{"model": "image classifier", "train_examples": 72500, "hidden_act": "gelu_tanh", "inner_norm": false, "num_experts": 8, "positions": "learned", "residual_init": "scaled_by_depth", "beta2": 0.99, "learning_rate": 0.002, "shampoo_beta": 0.99, "adaptive_grad_clip": 0.1, "lr_schedule": "cosine", "warmup_steps": 330, "adamw_weight_decay_other_params": 0.05}
Rows from block 3 of a small image classifier, named by matrix and row number. Rows with one number within an expert belong to one neuron, the router's apart. Each number is 50 + 12 x the weight over its row's rms, rounded and kept within 0 to 99. All counts start at 0.
Before each expert's rows are labels from the 100 images, of 14976, where the router gives the expert most weight on average: "peak on" is the class under the peak. Only what is clearly more common there than usual is listed. The data: Sentinel-2 satellite tiles (TerraMesh). In brackets: how many of the 100.
# router: router (model.blocks.3.mlp.router.weight, 8x256, trained with AdamW), inputs 86-171
# up: expert up (model.blocks.3.mlp.up, 8x512x256), inputs 86-171
# down: expert down (model.blocks.3.mlp.down, 8x256x512, transposed), outputs 86-171

# expert 0
peak on: crops (63)
router.0:32 18 32 47 49 60 37 32 59 43 50 57 50 68 46 59 46 48 54 48 58 46 64 51 60 50 61 68 66 44 34 38 28 46 56 53 54 38 58 43 39 68 40 50 44 59 44 41 63 48 37 49 69 51 39 44 55 49 62 71 47 59 39 57 51 61 26 60 43 76 57 57 55 53 53 55 41 47 45 45 39 44 50 64 64 55
up.0:59 62 62 36 41 41 42 76 57 54 52 35 36 64 36 62 32 67 47 43 55 50 41 42 40 76 48 56 61 77 50 37 51 53 41 55 40 69 33 42 39 61 36 38 43 65 51 67 44 47 55 52 53 30 65 34 52 35 65 66 58 31 59 15 59 40 55 32 45 54 42 36 51 51 49 63 50 33 42 39 45 23 60 47 60 44
down.0:45 63 51 58 43 45 53 42 38 59 65 58 60 50 21 55 61 49 69 63 62 51 48 42 78 27 32 53 54 52 61 50 49 50 30 81 47 52 42 37 46 49 48 55 49 52 34 37 48 24 48 76 64 60 39 59 58 45 41 61 59 61 55 53 41 44 61 56 56 23 65 36 68 68 47 55 34 55 44 44 55 52 43 44 51 40
up.1:76 42 59 55 40 42 40 51 68 57 70 54 43 47 59 45 76 59 69 61 36 37 34 36 48 65 39 37 44 65 62 32 48 53 37 35 56 41 60 77 41 71 36 35 82 58 47 56 41 53 48 60 40 69 52 57 49 50 67 59 47 80 59 45 40 36 50 54 59 54 25 56 53 30 48 31 36 45 49 37 60 61 50 68 42 53
down.1:39 45 69 67 55 67 69 39 47 30 55 43 60 50 74 63 47 28 53 52 54 52 64 49 53 31 63 49 63 63 40 48 37 51 40 34 66 57 47 54 41 35 53 53 45 27 44 55 26 73 51 39 40 48 70 37 62 39 50 43 38 56 77 47 55 57 32 48 48 31 56 55 48 64 41 51 45 53 47 55 50 57 45 51 64 57
up.2:55 33 37 41 53 41 33 53 55 62 44 34 69 49 55 69 74 29 62 63 50 44 59 30 61 61 56 53 38 39 51 44 52 63 35 48 79 56 55 54 51 47 46 47 42 56 55 58 58 63 63 30 61 61 20 64 41 63 62 51 35 43 42 63 56 49 50 41 39 31 42 44 30 40 37 43 69 64 51 52 53 42 55 53 53 58
down.2:62 38 54 49 48 46 74 36 65 40 47 59 40 46 51 60 58 63 49 64 73 44 72 75 37 50 61 51 53 64 83 55 58 71 67 66 39 50 31 55 60 39 60 41 56 41 59 59 40 50 42 45 35 57 59 44 57 38 54 50 45 77 57 41 45 27 45 65 51 47 40 44 63 61 64 56 59 54 49 37 55 72 52 18 37 78
up.3:39 42 61 45 55 57 36 49 42 55 61 60 47 45 37 53 67 46 26 45 57 56 70 51 41 55 47 52 56 46 29 56 59 39 34 36 48 55 55 62 37 56 72 45 58 37 46 47 41 42 55 56 32 12 30 36 54 51 66 51 41 64 51 71 39 43 28 34 49 79 48 54 57 56 48 70 41 28 32 51 49 32 57 64 57 37
down.3:63 41 56 60 56 45 34 43 46 37 30 36 33 67 61 37 59 30 67 31 50 51 54 19 54 75 42 57 32 52 28 44 46 66 43 45 45 41 60 29 63 23 42 64 51 39 52 43 56 47 41 38 42 59 55 47 57 43 54 47 40 44 69 55 62 68 50 58 66 49 40 65 42 31 54 50 31 31 67 53 52 49 35 62 58 55
up.4:51 34 37 44 49 52 63 52 36 56 33 47 50 76 63 59 53 18 44 43 48 68 68 48 52 75 55 53 48 41 53 19 78 56 57 65 42 56 33 43 62 37 56 42 52 52 68 54 68 62 40 44 47 60 45 50 48 56 65 30 50 40 70 70 48 60 33 43 68 74 45 42 51 62 51 43 45 54 47 37 65 36 53 48 51 65
down.4:41 51 57 49 45 41 51 65 57 68 29 73 51 68 58 43 57 46 46 60 54 44 57 53 56 67 44 60 59 49 48 60 41 45 48 60 61 44 60 44 80 46 32 55 37 70 55 36 42 52 44 28 60 54 38 38 53 52 34 40 44 61 53 43 37 40 57 43 49 32 41 58 37 59 50 77 41 62 47 63 74 46 65 45 48 51
up.5:28 49 30 38 49 47 41 54 76 40 35 55 43 66 56 42 42 41 50 60 34 57 47 63 63 68 44 47 34 55 37 43 52 55 54 51 49 65 50 63 66 61 21 44 50 08 49 40 65 65 48 44 50 58 54 46 44 60 50 27 36 46 40 42 37 53 39 55 48 56 57 59 67 51 38 37 47 53 32 61 43 66 75 47 44 21
down.5:31 54 51 63 42 57 62 44 48 54 59 27 69 31 47 61 46 59 52 71 57 38 46 42 68 29 65 46 35 59 65 28 32 58 41 36 44 49 47 51 49 59 52 41 50 56 42 46 49 62 48 47 73 37 58 49 61 56 39 56 72 55 47 58 42 63 58 71 29 52 31 48 52 62 42 42 40 54 36 57 51 45 57 69 66 60

# expert 2
peak on: water (59)
router.2:32 47 75 23 42 43 60 52 53 73 45 63 65 56 57 44 69 40 63 42 52 59 53 36 39 67 66 47 43 49 69 35 50 38 48 47 55 46 33 51 30 62 70 61 57 42 56 63 40 56 53 43 67 28 33 59 33 37 34 68 48 49 34 29 36 47 36 48 54 49 40 43 62 55 48 35 19 55 35 69 81 42 52 28 38 45
up.0:49 66 37 42 59 28 61 61 36 48 43 66 53 64 47 59 57 50 43 46 57 39 64 38 57 57 22 38 59 58 50 59 47 64 31 33 65 48 35 48 60 48 53 62 56 32 40 42 50 55 43 51 59 46 36 52 61 48 45 51 53 47 46 26 62 47 43 65 58 71 41 57 50 45 35 52 24 49 30 30 65 48 53 49 47 27
down.0:52 23 46 28 47 33 55 37 69 42 41 49 66 35 65 34 49 50 35 51 55 50 40 61 56 56 53 67 61 33 36 63 61 45 53 36 75 53 60 43 24 55 30 58 39 36 45 42 42 57 65 35 52 41 70 42 48 67 34 74 26 42 37 60 54 51 25 47 59 44 44 43 49 54 67 53 53 58 78 51 83 48 56 38 50 33
up.1:57 52 41 49 70 40 37 59 55 38 53 43 55 41 38 66 42 45 50 50 58 38 59 29 48 35 80 64 49 52 41 63 66 66 54 56 49 69 33 58 51 33 46 48 45 39 39 46 47 28 40 43 54 42 44 44 75 32 34 38 52 62 59 42 32 45 51 57 61 60 58 64 35 48 72 39 15 64 62 49 59 53 58 42 31 49
down.1:69 49 54 37 61 54 51 40 52 36 39 46 47 55 70 33 51 45 38 45 50 64 53 87 29 68 41 39 53 50 52 63 68 49 40 53 53 57 56 63 42 50 57 38 47 33 53 34 48 48 35 30 45 55 49 41 58 45 41 48 40 48 64 77 78 77 28 55 67 64 60 31 60 64 46 58 41 32 31 48 57 44 43 51 71 68
up.2:52 51 35 82 61 43 41 39 37 52 58 35 61 31 63 48 62 63 60 48 47 33 35 54 23 54 53 50 54 36 60 39 28 47 43 36 55 31 63 57 51 42 43 43 49 47 40 46 30 27 62 56 36 49 77 44 63 56 57 41 29 60 49 44 37 35 58 45 37 71 50 36 41 60 53 72 55 53 44 66 58 44 65 51 62 53
down.2:40 56 46 38 48 65 58 51 50 54 61 58 53 41 54 57 53 63 45 57 45 45 50 51 51 63 59 55 42 52 44 56 20 40 65 58 50 53 82 36 48 57 60 60 21 56 71 42 61 73 51 49 58 65 64 45 46 67 40 71 75 51 47 62 56 79 53 50 46 40 54 63 39 71 62 28 46 44 51 62 24 43 49 54 60 67
up.3:43 55 74 35 36 48 55 69 35 68 68 60 41 46 32 49 43 60 38 34 52 45 27 40 47 50 41 55 50 37 57 52 45 68 55 68 54 65 56 78 49 57 47 51 67 55 35 51 48 44 74 59 56 38 37 49 66 47 43 55 56 44 52 61 62 57 24 71 79 54 40 50 40 39 46 30 54 47 26 55 55 18 48 44 49 45
down.3:55 68 44 33 39 44 54 41 48 53 36 45 53 46 59 56 52 44 35 66 32 44 54 64 32 37 54 63 44 38 52 60 48 37 46 54 35 58 42 39 39 52 43 40 48 54 44 51 36 55 23 42 58 70 55 55 39 59 85 45 56 47 56 40 43 78 77 46 44 44 62 40 21 69 46 47 46 71 48 54 32 41 40 51 35 36
up.4:76 44 73 43 57 56 45 48 58 61 40 52 44 48 63 55 31 57 51 57 34 53 57 40 35 58 38 45 62 44 61 46 30 55 54 52 22 57 50 59 62 44 69 58 67 48 40 31 57 45 54 66 87 63 51 53 45 28 33 55 43 55 23 47 55 54 41 34 63 59 44 53 51 50 42 50 31 57 53 54 47 49 51 66 68 49
down.4:42 49 40 54 39 56 59 74 48 47 61 74 59 29 39 50 34 41 33 47 61 46 37 67 61 59 27 55 38 57 52 43 45 31 52 58 43 28 51 36 56 32 56 68 46 68 41 56 59 44 61 46 56 47 70 50 43 26 50 45 68 45 83 43 33 33 67 67 47 28 52 54 39 55 71 56 47 35 41 67 63 50 64 63 52 53
up.5:77 70 56 35 66 63 45 57 43 64 50 50 47 39 30 61 76 46 36 35 32 46 56 41 43 41 63 40 63 72 43 57 39 62 56 44 52 72 56 26 48 55 43 65 39 63 68 35 48 47 47 78 39 54 42 41 55 33 54 17 52 59 62 42 42 57 51 37 71 48 58 55 43 50 61 54 44 53 58 58 56 68 38 36 36 45
down.5:57 46 39 37 65 64 49 46 14 69 57 54 35 39 64 44 57 29 39 56 45 69 46 39 25 50 35 35 44 60 39 63 62 54 51 48 44 59 66 27 53 57 54 61 36 36 47 66 62 52 42 31 34 52 42 47 54 38 55 50 57 67 46 29 61 60 55 51 54 47 52 39 59 37 49 65 62 42 39 33 45 24 67 84 54 31

# expert 3
peak on: trees (47)
router.3:64 49 50 27 31 78 56 38 37 56 64 48 58 43 36 44 37 74 44 37 64 41 45 64 49 40 55 45 67 53 57 54 44 42 53 58 34 40 68 37 43 45 55 33 44 49 61 63 68 56 28 59 49 45 37 57 58 37 42 65 46 39 47 30 52 42 78 47 61 65 49 35 33 50 56 39 57 33 55 43 54 57 43 39 59 26
up.0:65 38 52 71 58 75 61 43 18 54 15 63 48 46 39 56 62 59 48 51 58 67 44 42 61 49 45 75 52 43 44 61 36 71 65 54 49 42 71 46 51 41 18 44 33 40 48 64 28 40 52 56 34 41 50 32 30 57 70 56 54 74 61 59 49 64 54 52 50 42 62 31 44 52 42 53 57 26 59 70 53 55 38 59 54 62
down.0:46 38 50 69 54 35 57 65 51 47 65 47 44 49 42 33 45 50 57 36 44 39 41 66 52 40 61 45 61 68 57 62 63 49 66 47 67 59 57 35 60 46 37 56 57 79 42 49 59 45 50 49 41 60 42 49 65 48 32 72 57 43 44 50 51 59 78 41 33 36 43 57 56 66 66 44 34 74 44 42 52 61 27 55 75 43
up.1:80 73 45 47 69 29 51 38 49 47 30 59 35 20 34 57 38 40 38 61 36 59 57 71 54 54 47 55 45 33 54 51 44 58 68 45 59 62 48 66 53 21 38 67 56 45 65 64 59 58 41 31 60 56 42 39 53 57 71 53 43 69 40 53 48 44 36 54 36 60 45 55 49 61 47 63 57 44 70 50 59 45 61 57 60 47
down.1:26 33 35 69 36 51 33 61 61 37 38 78 59 53 72 40 73 65 60 64 48 34 34 42 51 45 47 45 52 62 37 44 50 35 45 54 49 46 47 26 46 61 62 46 49 59 59 53 60 34 48 62 57 70 70 51 48 59 53 44 65 54 26 45 54 44 36 65 56 50 19 67 71 58 42 38 58 35 58 38 47 48 50 51 71 59
up.2:52 38 49 41 68 39 34 68 61 67 48 69 47 49 26 60 54 71 17 55 57 35 40 54 43 44 35 79 38 40 48 45 74 76 45 81 48 63 46 52 64 66 44 63 47 65 62 60 57 49 58 45 63 41 47 41 54 46 48 43 40 54 45 36 88 61 40 52 42 13 38 65 54 57 77 41 59 55 55 33 45 32 54 52 34 33
down.2:48 66 48 68 51 53 50 62 69 54 44 33 48 75 54 37 49 43 53 47 47 63 52 45 59 49 41 48 61 29 55 37 30 26 48 54 40 59 49 55 56 35 71 65 43 53 50 55 71 42 41 45 43 63 75 46 67 43 44 45 44 53 37 56 65 37 37 55 58 57 67 36 42 34 33 58 44 77 57 60 60 32 46 47 59 79
up.3:48 53 62 43 55 51 58 54 39 35 25 52 30 57 54 62 53 50 54 47 47 40 58 45 52 56 41 42 49 46 41 53 59 46 61 62 46 58 44 48 46 44 47 71 65 60 65 32 61 46 47 42 26 82 40 60 45 45 34 48 38 40 54 40 69 59 67 64 55 47 38 49 41 47 43 61 41 52 52 65 41 60 40 61 47 47
down.3:37 53 55 36 70 56 48 29 65 71 44 31 48 72 45 25 54 57 72 36 42 53 41 41 52 40 43 47 58 63 49 52 46 53 63 70 68 47 66 45 47 39 41 47 43 41 74 45 50 57 50 38 51 54 64 48 41 48 34 45 65 36 45 50 85 76 69 71 48 72 34 61 33 56 63 38 49 17 58 31 29 43 37 64 43 50
up.4:36 50 66 71 66 69 52 61 37 60 70 37 50 44 46 68 62 56 45 38 69 47 32 54 30 42 43 43 39 64 53 64 49 42 52 42 47 55 51 51 42 37 41 31 65 42 41 58 41 43 56 49 75 38 34 73 65 45 54 78 33 41 65 49 27 34 30 37 57 57 38 34 46 63 35 52 74 66 69 38 69 71 48 52 53 49
down.4:56 81 60 59 46 52 38 56 51 52 44 28 53 42 51 62 59 36 43 53 46 43 61 63 54 65 40 32 65 44 26 57 41 49 53 56 32 51 36 34 71 48 45 52 44 54 48 62 21 44 78 53 45 65 38 40 47 53 63 60 46 57 35 52 47 57 48 58 52 37 62 87 50 35 45 79 23 50 38 42 26 43 52 32 56 60
up.5:76 42 47 55 57 33 44 27 52 49 44 43 50 53 57 61 41 65 69 62 59 44 49 57 39 13 53 45 37 28 56 47 42 53 41 52 40 40 25 48 35 50 30 81 54 82 42 56 60 42 31 44 75 33 58 60 57 51 41 41 40 32 52 54 74 83 58 44 49 58 59 65 69 37 53 72 39 44 47 52 41 33 49 68 45 45
down.5:57 52 25 65 47 63 59 31 78 42 48 50 34 57 58 54 54 55 62 41 57 40 36 64 27 45 35 45 38 50 83 45 35 45 62 36 58 54 49 79 38 55 47 50 63 54 45 44 57 32 49 42 65 40 64 57 61 63 53 49 59 66 56 45 45 29 49 39 56 46 67 41 33 62 61 47 42 71 38 41 71 58 58 37 61 57

# expert 5
peak on: water (71)
router.5:56 55 55 36 45 40 46 71 56 43 64 63 41 57 62 46 58 33 62 33 60 51 49 38 77 68 67 35 53 48 66 37 42 55 45 49 56 57 53 39 69 52 51 37 39 45 54 54 36 59 66 50 63 52 39 17 43 59 59 46 55 45 67 64 59 42 54 42 31 55 37 61 49 60 55 50 42 62 37 64 63 32 39 58 63 46
up.0:81 80 46 43 42 50 61 52 65 35 71 34 44 54 59 52 44 58 53 40 48 73 32 39 51 51 48 47 44 45 49 49 47 56 42 45 14 47 44 52 43 46 66 61 67 53 35 69 55 43 58 50 49 69 55 43 68 52 63 41 79 42 60 44 27 66 71 54 43 57 28 47 35 43 51 77 67 41 53 63 61 34 57 51 30 39
down.0:60 44 67 55 56 43 40 47 29 47 47 58 46 53 47 54 53 22 56 51 38 32 35 45 45 53 37 59 45 61 53 63 48 72 41 55 50 46 36 19 56 50 48 64 61 66 65 64 39 48 50 70 56 57 63 63 49 55 27 39 69 70 48 49 52 71 32 63 53 59 28 50 56 55 62 64 44 38 54 50 48 41 52 21 44 60
up.1:58 65 49 61 52 51 26 61 56 52 62 60 44 34 51 27 50 27 50 71 36 44 49 57 55 53 61 23 31 54 44 58 61 42 47 46 45 56 67 48 55 37 54 55 57 55 37 35 76 63 46 58 48 53 35 50 76 46 55 74 63 69 56 49 64 61 65 46 63 38 39 56 44 72 37 42 50 53 42 59 55 20 49 42 51 44
down.1:54 53 56 53 54 62 44 65 37 49 55 36 54 44 39 66 41 37 48 18 35 59 51 52 56 29 44 60 49 59 64 47 64 41 50 47 57 51 39 54 54 57 56 29 60 27 35 64 51 31 37 48 39 25 55 29 51 74 36 62 35 55 48 58 59 50 56 38 57 57 61 59 55 26 48 27 46 72 59 59 49 54 59 41 52 54
up.2:53 35 40 49 49 44 55 63 64 45 51 30 67 50 32 43 53 28 48 53 61 64 82 45 58 53 57 55 33 63 45 27 36 43 51 48 57 37 50 64 34 69 36 38 58 42 55 40 33 49 58 50 45 35 58 56 55 59 43 61 40 72 62 56 41 52 43 51 29 63 58 63 53 32 33 40 37 45 52 51 42 58 57 80 41 53
down.2:48 57 39 45 36 79 54 50 47 37 60 96 51 41 52 69 61 33 73 53 44 47 60 32 39 63 79 42 41 53 51 56 40 53 58 45 43 56 56 56 56 44 35 38 57 55 39 64 34 70 41 60 50 51 71 47 62 22 40 47 34 64 52 56 64 37 32 63 40 40 48 57 45 57 45 39 47 56 29 42 50 37 36 55 62 46
up.3:46 52 42 60 52 72 43 41 60 61 52 51 65 47 38 38 53 64 34 34 49 37 42 22 48 69 66 47 50 56 51 49 53 34 44 56 55 82 54 48 53 44 54 22 20 67 38 67 62 51 48 52 47 55 51 43 56 47 31 55 49 58 48 51 42 63 55 65 38 59 63 42 60 32 60 41 46 20 44 55 50 56 46 57 48 53
down.3:63 68 55 49 55 29 62 44 46 44 31 45 60 53 56 63 66 39 47 62 57 68 61 57 32 33 39 41 49 28 56 42 55 62 34 50 54 71 41 68 56 44 36 33 63 67 56 58 59 34 48 40 41 59 35 45 41 38 67 65 34 01 49 59 54 53 63 31 39 37 75 65 58 44 24 52 49 55 27 47 67 31 46 57 46 52
up.4:50 35 65 22 64 61 37 68 38 56 58 57 58 45 48 57 41 51 58 39 50 35 47 38 68 55 56 36 40 56 71 54 49 43 70 49 49 71 65 59 52 38 52 45 29 69 45 69 15 58 40 31 45 43 23 56 66 61 52 46 29 49 45 71 50 49 63 40 38 62 41 68 45 62 51 40 56 38 31 58 30 25 50 55 48 69
down.4:56 40 46 59 57 51 55 42 52 42 37 54 29 64 30 60 32 60 59 69 33 57 43 49 53 34 40 58 54 33 47 31 73 55 44 47 66 48 37 51 36 54 42 65 48 57 47 50 29 40 34 61 51 52 51 67 47 57 51 39 27 34 49 41 42 59 47 58 65 34 59 55 58 49 42 67 58 27 63 70 66 61 44 48 30 50
up.5:62 51 46 53 31 41 33 75 52 49 66 46 42 72 34 79 66 21 43 56 51 46 51 50 91 26 33 44 54 38 56 54 49 69 32 66 50 43 55 61 69 31 65 64 55 70 38 41 51 47 51 47 30 51 44 51 54 48 49 27 45 51 32 73 63 64 35 47 45 45 47 48 50 44 34 59 28 55 40 38 57 28 47 32 52 40
down.5:53 61 49 54 48 45 85 58 41 54 43 37 50 33 57 59 54 61 59 42 46 59 67 59 42 53 61 28 47 52 43 37 70 56 35 59 60 40 53 48 43 69 51 51 52 56 41 65 29 52 45 29 69 65 55 47 29 35 33 39 57 41 44 45 36 46 62 70 43 68 51 56 48 52 46 49 55 47 65 29 47 63 51 41 41 43

# expert 6
peak on: bare ground (76)
router.6:61 53 52 58 44 45 46 52 40 34 66 42 68 50 43 48 28 42 34 55 71 31 49 59 35 47 28 46 59 60 38 43 46 32 86 61 56 43 48 61 53 56 41 32 53 62 53 49 45 48 29 64 54 70 50 46 56 71 45 43 52 68 71 78 68 52 67 35 58 55 21 49 35 49 34 51 61 42 66 33 46 44 32 58 49 56
up.0:69 46 27 60 49 55 60 52 42 58 44 55 53 42 53 57 56 33 48 59 58 45 48 52 41 47 60 37 60 49 58 42 36 59 36 43 41 57 54 12 24 41 60 78 63 61 51 61 65 53 57 47 65 40 31 50 32 60 41 44 56 58 31 45 42 35 33 41 47 28 45 44 43 46 55 50 51 42 47 48 49 37 77 55 74 45
down.0:39 52 59 28 43 61 47 45 65 38 48 70 48 39 49 39 50 50 82 58 75 43 53 57 44 58 52 76 63 46 45 57 65 87 45 32 34 38 54 61 66 66 45 44 44 50 44 49 42 55 39 47 42 61 50 55 24 31 41 49 39 46 55 60 52 41 32 66 52 60 44 44 64 52 33 42 46 57 45 28 54 42 64 45 61 54
up.1:61 62 54 50 67 35 23 48 31 34 40 54 25 63 45 39 50 41 40 48 51 48 43 62 54 54 52 65 27 54 17 64 34 43 43 56 41 50 65 53 61 65 56 63 49 49 75 37 48 60 51 76 59 78 46 38 60 51 70 59 46 47 45 51 76 44 45 54 45 59 48 60 65 39 39 57 38 39 43 50 30 52 68 50 54 46
down.1:55 44 57 70 42 48 64 40 60 39 52 41 53 32 62 58 32 29 39 30 67 44 55 54 67 45 39 57 45 41 69 33 43 53 62 52 77 37 43 82 57 49 32 31 55 28 45 49 34 35 40 41 43 31 55 49 48 42 53 39 47 46 41 34 41 43 54 72 64 36 67 54 62 63 55 62 38 37 56 63 59 42 11 60 61 45
up.2:51 57 53 51 54 38 45 55 32 80 40 43 33 40 47 43 57 24 62 52 41 46 30 47 58 51 44 60 57 46 34 62 45 51 60 47 28 59 61 67 60 62 53 31 47 34 53 45 61 53 47 71 56 59 58 48 70 38 70 56 70 35 36 57 62 52 64 39 27 28 61 37 43 42 50 82 45 50 48 45 57 52 78 53 43 35
down.2:54 52 47 45 52 58 67 29 56 41 32 73 51 38 51 36 52 54 37 51 67 55 55 48 49 31 65 66 70 58 27 29 53 51 42 51 51 55 53 73 31 70 71 48 42 41 49 56 46 34 53 53 33 52 39 36 51 57 60 54 48 44 50 58 49 35 49 30 58 58 82 34 64 34 57 44 49 54 47 47 44 59 52 51 47 26
up.3:33 48 56 42 63 26 41 36 34 35 52 66 42 27 19 23 37 39 64 65 46 53 67 53 28 53 45 68 69 28 48 58 61 41 72 62 48 56 38 49 53 73 53 52 67 64 39 38 52 53 16 47 41 49 58 35 50 52 72 52 59 54 27 68 39 54 55 43 21 42 51 53 47 26 45 42 54 58 43 57 32 67 54 47 54 35
down.3:63 42 58 44 39 52 49 67 47 44 49 42 60 57 67 57 39 60 16 26 56 46 70 53 42 44 53 72 45 52 39 51 31 29 51 39 52 44 56 30 70 43 50 52 29 31 55 47 53 54 47 40 53 61 23 24 40 47 74 57 62 66 58 41 51 56 37 49 49 29 50 51 45 48 62 63 52 56 46 54 70 43 48 50 44 50
up.4:47 45 49 45 51 67 39 33 64 65 56 66 65 57 42 63 56 39 65 66 55 51 29 54 44 52 29 46 45 43 62 51 39 53 51 72 44 58 45 36 54 53 45 52 51 45 37 49 40 46 36 42 65 40 64 55 53 53 59 51 38 35 64 76 36 73 18 53 55 38 65 55 43 39 41 45 61 41 56 56 51 34 42 54 51 59
down.4:65 39 37 59 52 33 48 46 47 38 35 46 66 32 35 40 39 57 61 20 45 41 59 62 33 43 53 44 54 46 44 46 53 51 45 39 51 69 56 64 18 31 46 29 66 23 52 49 40 64 56 56 49 53 52 65 42 44 42 45 25 59 44 61 39 36 46 53 31 53 41 34 88 58 51 51 70 61 38 33 38 60 54 66 55 55
up.5:44 71 23 53 60 57 53 56 42 47 56 44 51 34 34 86 30 54 63 57 73 40 75 57 57 54 40 32 56 52 26 55 35 44 62 49 39 65 48 45 61 20 35 50 39 55 46 62 59 63 45 73 52 47 47 41 45 69 39 51 51 71 47 52 47 43 45 65 34 56 46 65 53 36 36 42 51 51 49 42 61 44 36 42 47 67
down.5:56 76 49 70 51 69 60 61 31 36 54 36 50 59 59 47 56 56 66 63 36 33 54 45 18 47 59 56 31 60 50 50 42 21 53 52 45 34 73 36 59 39 55 45 52 35 61 61 64 53 57 38 48 39 41 44 56 39 42 53 41 68 23 52 57 67 50 39 54 36 54 55 33 55 42 58 44 65 50 43 37 55 55 22 62 62

# expert 4
peak on: water (41)
router.4:60 49 33 65 66 31 54 53 48 48 38 58 34 33 51 44 58 55 64 68 09 61 63 41 47 44 52 62 39 57 56 51 40 80 37 55 35 66 56 46 65 40 41 68 60 36 34 35 43 41 61 52 35 59 60 55 54 65 67 21 54 43 48 54 46 50 63 78 50 49 62 69 52 45 56 70 50 52 46 36 34 64 55 65 46 57
up.0:43 25 61 53 34 60 24 57 69 56 39 45 45 55 55 66 48 40 38 26 52 55 43 52 68 61 44 29 57 52 49 50 41 54 31 41 48 54 73 48 49 46 66 83 46 37 48 36 40 42 41 71 67 46 54 59 34 48 58 57 36 53 35 49 64 45 34 53 53 40 80 61 61 54 45 50 55 52 59 47 46 61 44 39 64 47
down.0:51 77 27 49 45 41 64 61 64 48 48 55 55 53 56 65 73 48 46 61 65 50 83 48 47 45 47 46 28 42 60 65 64 29 48 50 49 73 50 46 39 54 51 41 46 50 50 53 52 71 53 61 41 35 51 43 66 55 47 57 61 47 49 47 49 55 63 37 45 43 34 59 43 49 33 56 55 43 26 42 65 57 64 59 24 39
up.1:28 44 36 35 55 66 53 52 49 38 35 46 42 57 58 35 53 52 51 41 76 53 42 26 75 54 43 62 44 24 47 70 42 34 65 59 52 44 61 42 40 62 49 52 72 53 57 45 51 68 59 50 71 61 66 36 40 29 35 53 52 49 36 59 46 51 27 38 42 46 61 51 56 34 48 42 58 57 40 44 54 47 54 38 58 36
down.1:55 42 62 51 37 50 49 52 39 34 35 60 45 34 59 53 62 46 55 68 39 43 66 42 54 59 47 54 22 68 43 54 53 62 45 67 42 50 52 41 30 43 57 44 60 31 60 37 44 42 62 55 76 48 54 75 32 54 41 56 52 33 53 59 44 44 47 69 56 70 59 50 55 59 40 60 56 44 57 30 51 47 38 62 44 28
up.2:41 79 44 53 51 55 46 57 46 48 67 64 37 48 49 33 58 55 54 57 50 52 45 60 47 30 35 51 49 50 50 54 25 40 58 66 42 45 50 53 41 57 48 43 34 55 53 48 45 44 84 67 54 44 66 31 64 63 60 60 39 50 53 38 42 35 40 52 35 66 53 62 40 71 39 27 63 43 48 43 48 59 34 41 75 46
down.2:65 48 60 71 61 39 31 39 36 47 52 36 37 44 65 31 48 28 38 49 43 48 38 39 42 52 50 75 46 41 50 35 60 45 42 59 48 50 57 54 50 72 50 40 60 47 44 61 62 50 38 48 69 70 41 44 54 59 71 34 53 61 59 44 48 46 26 63 42 36 40 51 59 40 42 47 29 46 50 71 71 40 64 58 37 31
up.3:50 56 67 75 53 47 34 50 63 38 34 53 32 47 69 30 65 33 51 45 44 52 48 54 47 47 59 54 28 53 53 58 56 48 34 55 37 72 54 64 55 54 26 52 50 35 65 41 38 32 63 33 69 39 59 38 59 45 48 49 83 56 39 48 34 43 37 39 49 45 35 50 30 71 63 58 45 39 54 38 69 81 65 30 47 61
down.3:46 57 24 60 42 51 52 67 56 41 69 28 45 58 58 37 44 38 25 56 30 59 38 26 78 53 56 43 42 46 47 48 39 34 62 33 67 63 41 54 50 53 41 55 64 66 54 48 82 33 27 59 61 52 46 45 49 37 58 58 64 56 46 26 63 60 79 57 43 59 58 58 60 59 54 56 57 64 22 40 88 47 44 66 52 86
up.4:53 59 30 64 44 64 47 48 59 23 51 43 65 51 61 51 38 53 52 36 57 58 38 52 39 53 30 48 40 55 43 59 63 34 87 54 31 53 51 44 56 60 45 69 63 42 52 33 91 59 65 59 63 36 29 36 46 55 39 28 69 52 65 65 42 53 57 42 42 53 48 59 42 45 44 57 51 57 71 51 52 39 54 59 40 46
down.4:39 45 62 74 37 48 49 44 61 51 53 55 39 55 37 66 47 57 35 51 46 45 62 29 32 60 55 53 56 41 63 65 29 52 20 70 21 30 37 51 39 46 23 54 45 40 59 61 55 49 40 47 66 49 52 50 53 51 49 70 36 64 58 31 55 80 37 72 49 53 49 55 73 43 63 61 29 54 55 67 51 46 40 53 65 61
up.5:42 55 56 59 53 62 23 61 61 26 45 48 42 56 48 45 22 44 35 44 48 42 66 26 41 57 53 47 32 52 45 48 54 67 46 19 24 38 51 53 42 71 33 33 48 50 33 35 65 29 66 49 48 33 47 56 55 45 64 55 54 43 65 56 42 56 33 36 44 68 55 41 29 43 52 37 31 65 31 45 67 61 60 33 57 35
down.5:39 40 29 52 70 60 58 51 40 45 47 35 36 40 25 42 71 54 69 50 52 53 53 31 35 63 56 48 51 32 53 62 35 42 63 44 47 60 61 70 54 22 55 41 34 60 33 47 59 41 42 27 46 52 80 58 67 53 35 54 43 48 47 51 53 44 59 41 52 47 66 50 35 60 65 55 44 42 61 57 62 32 44 53 37 54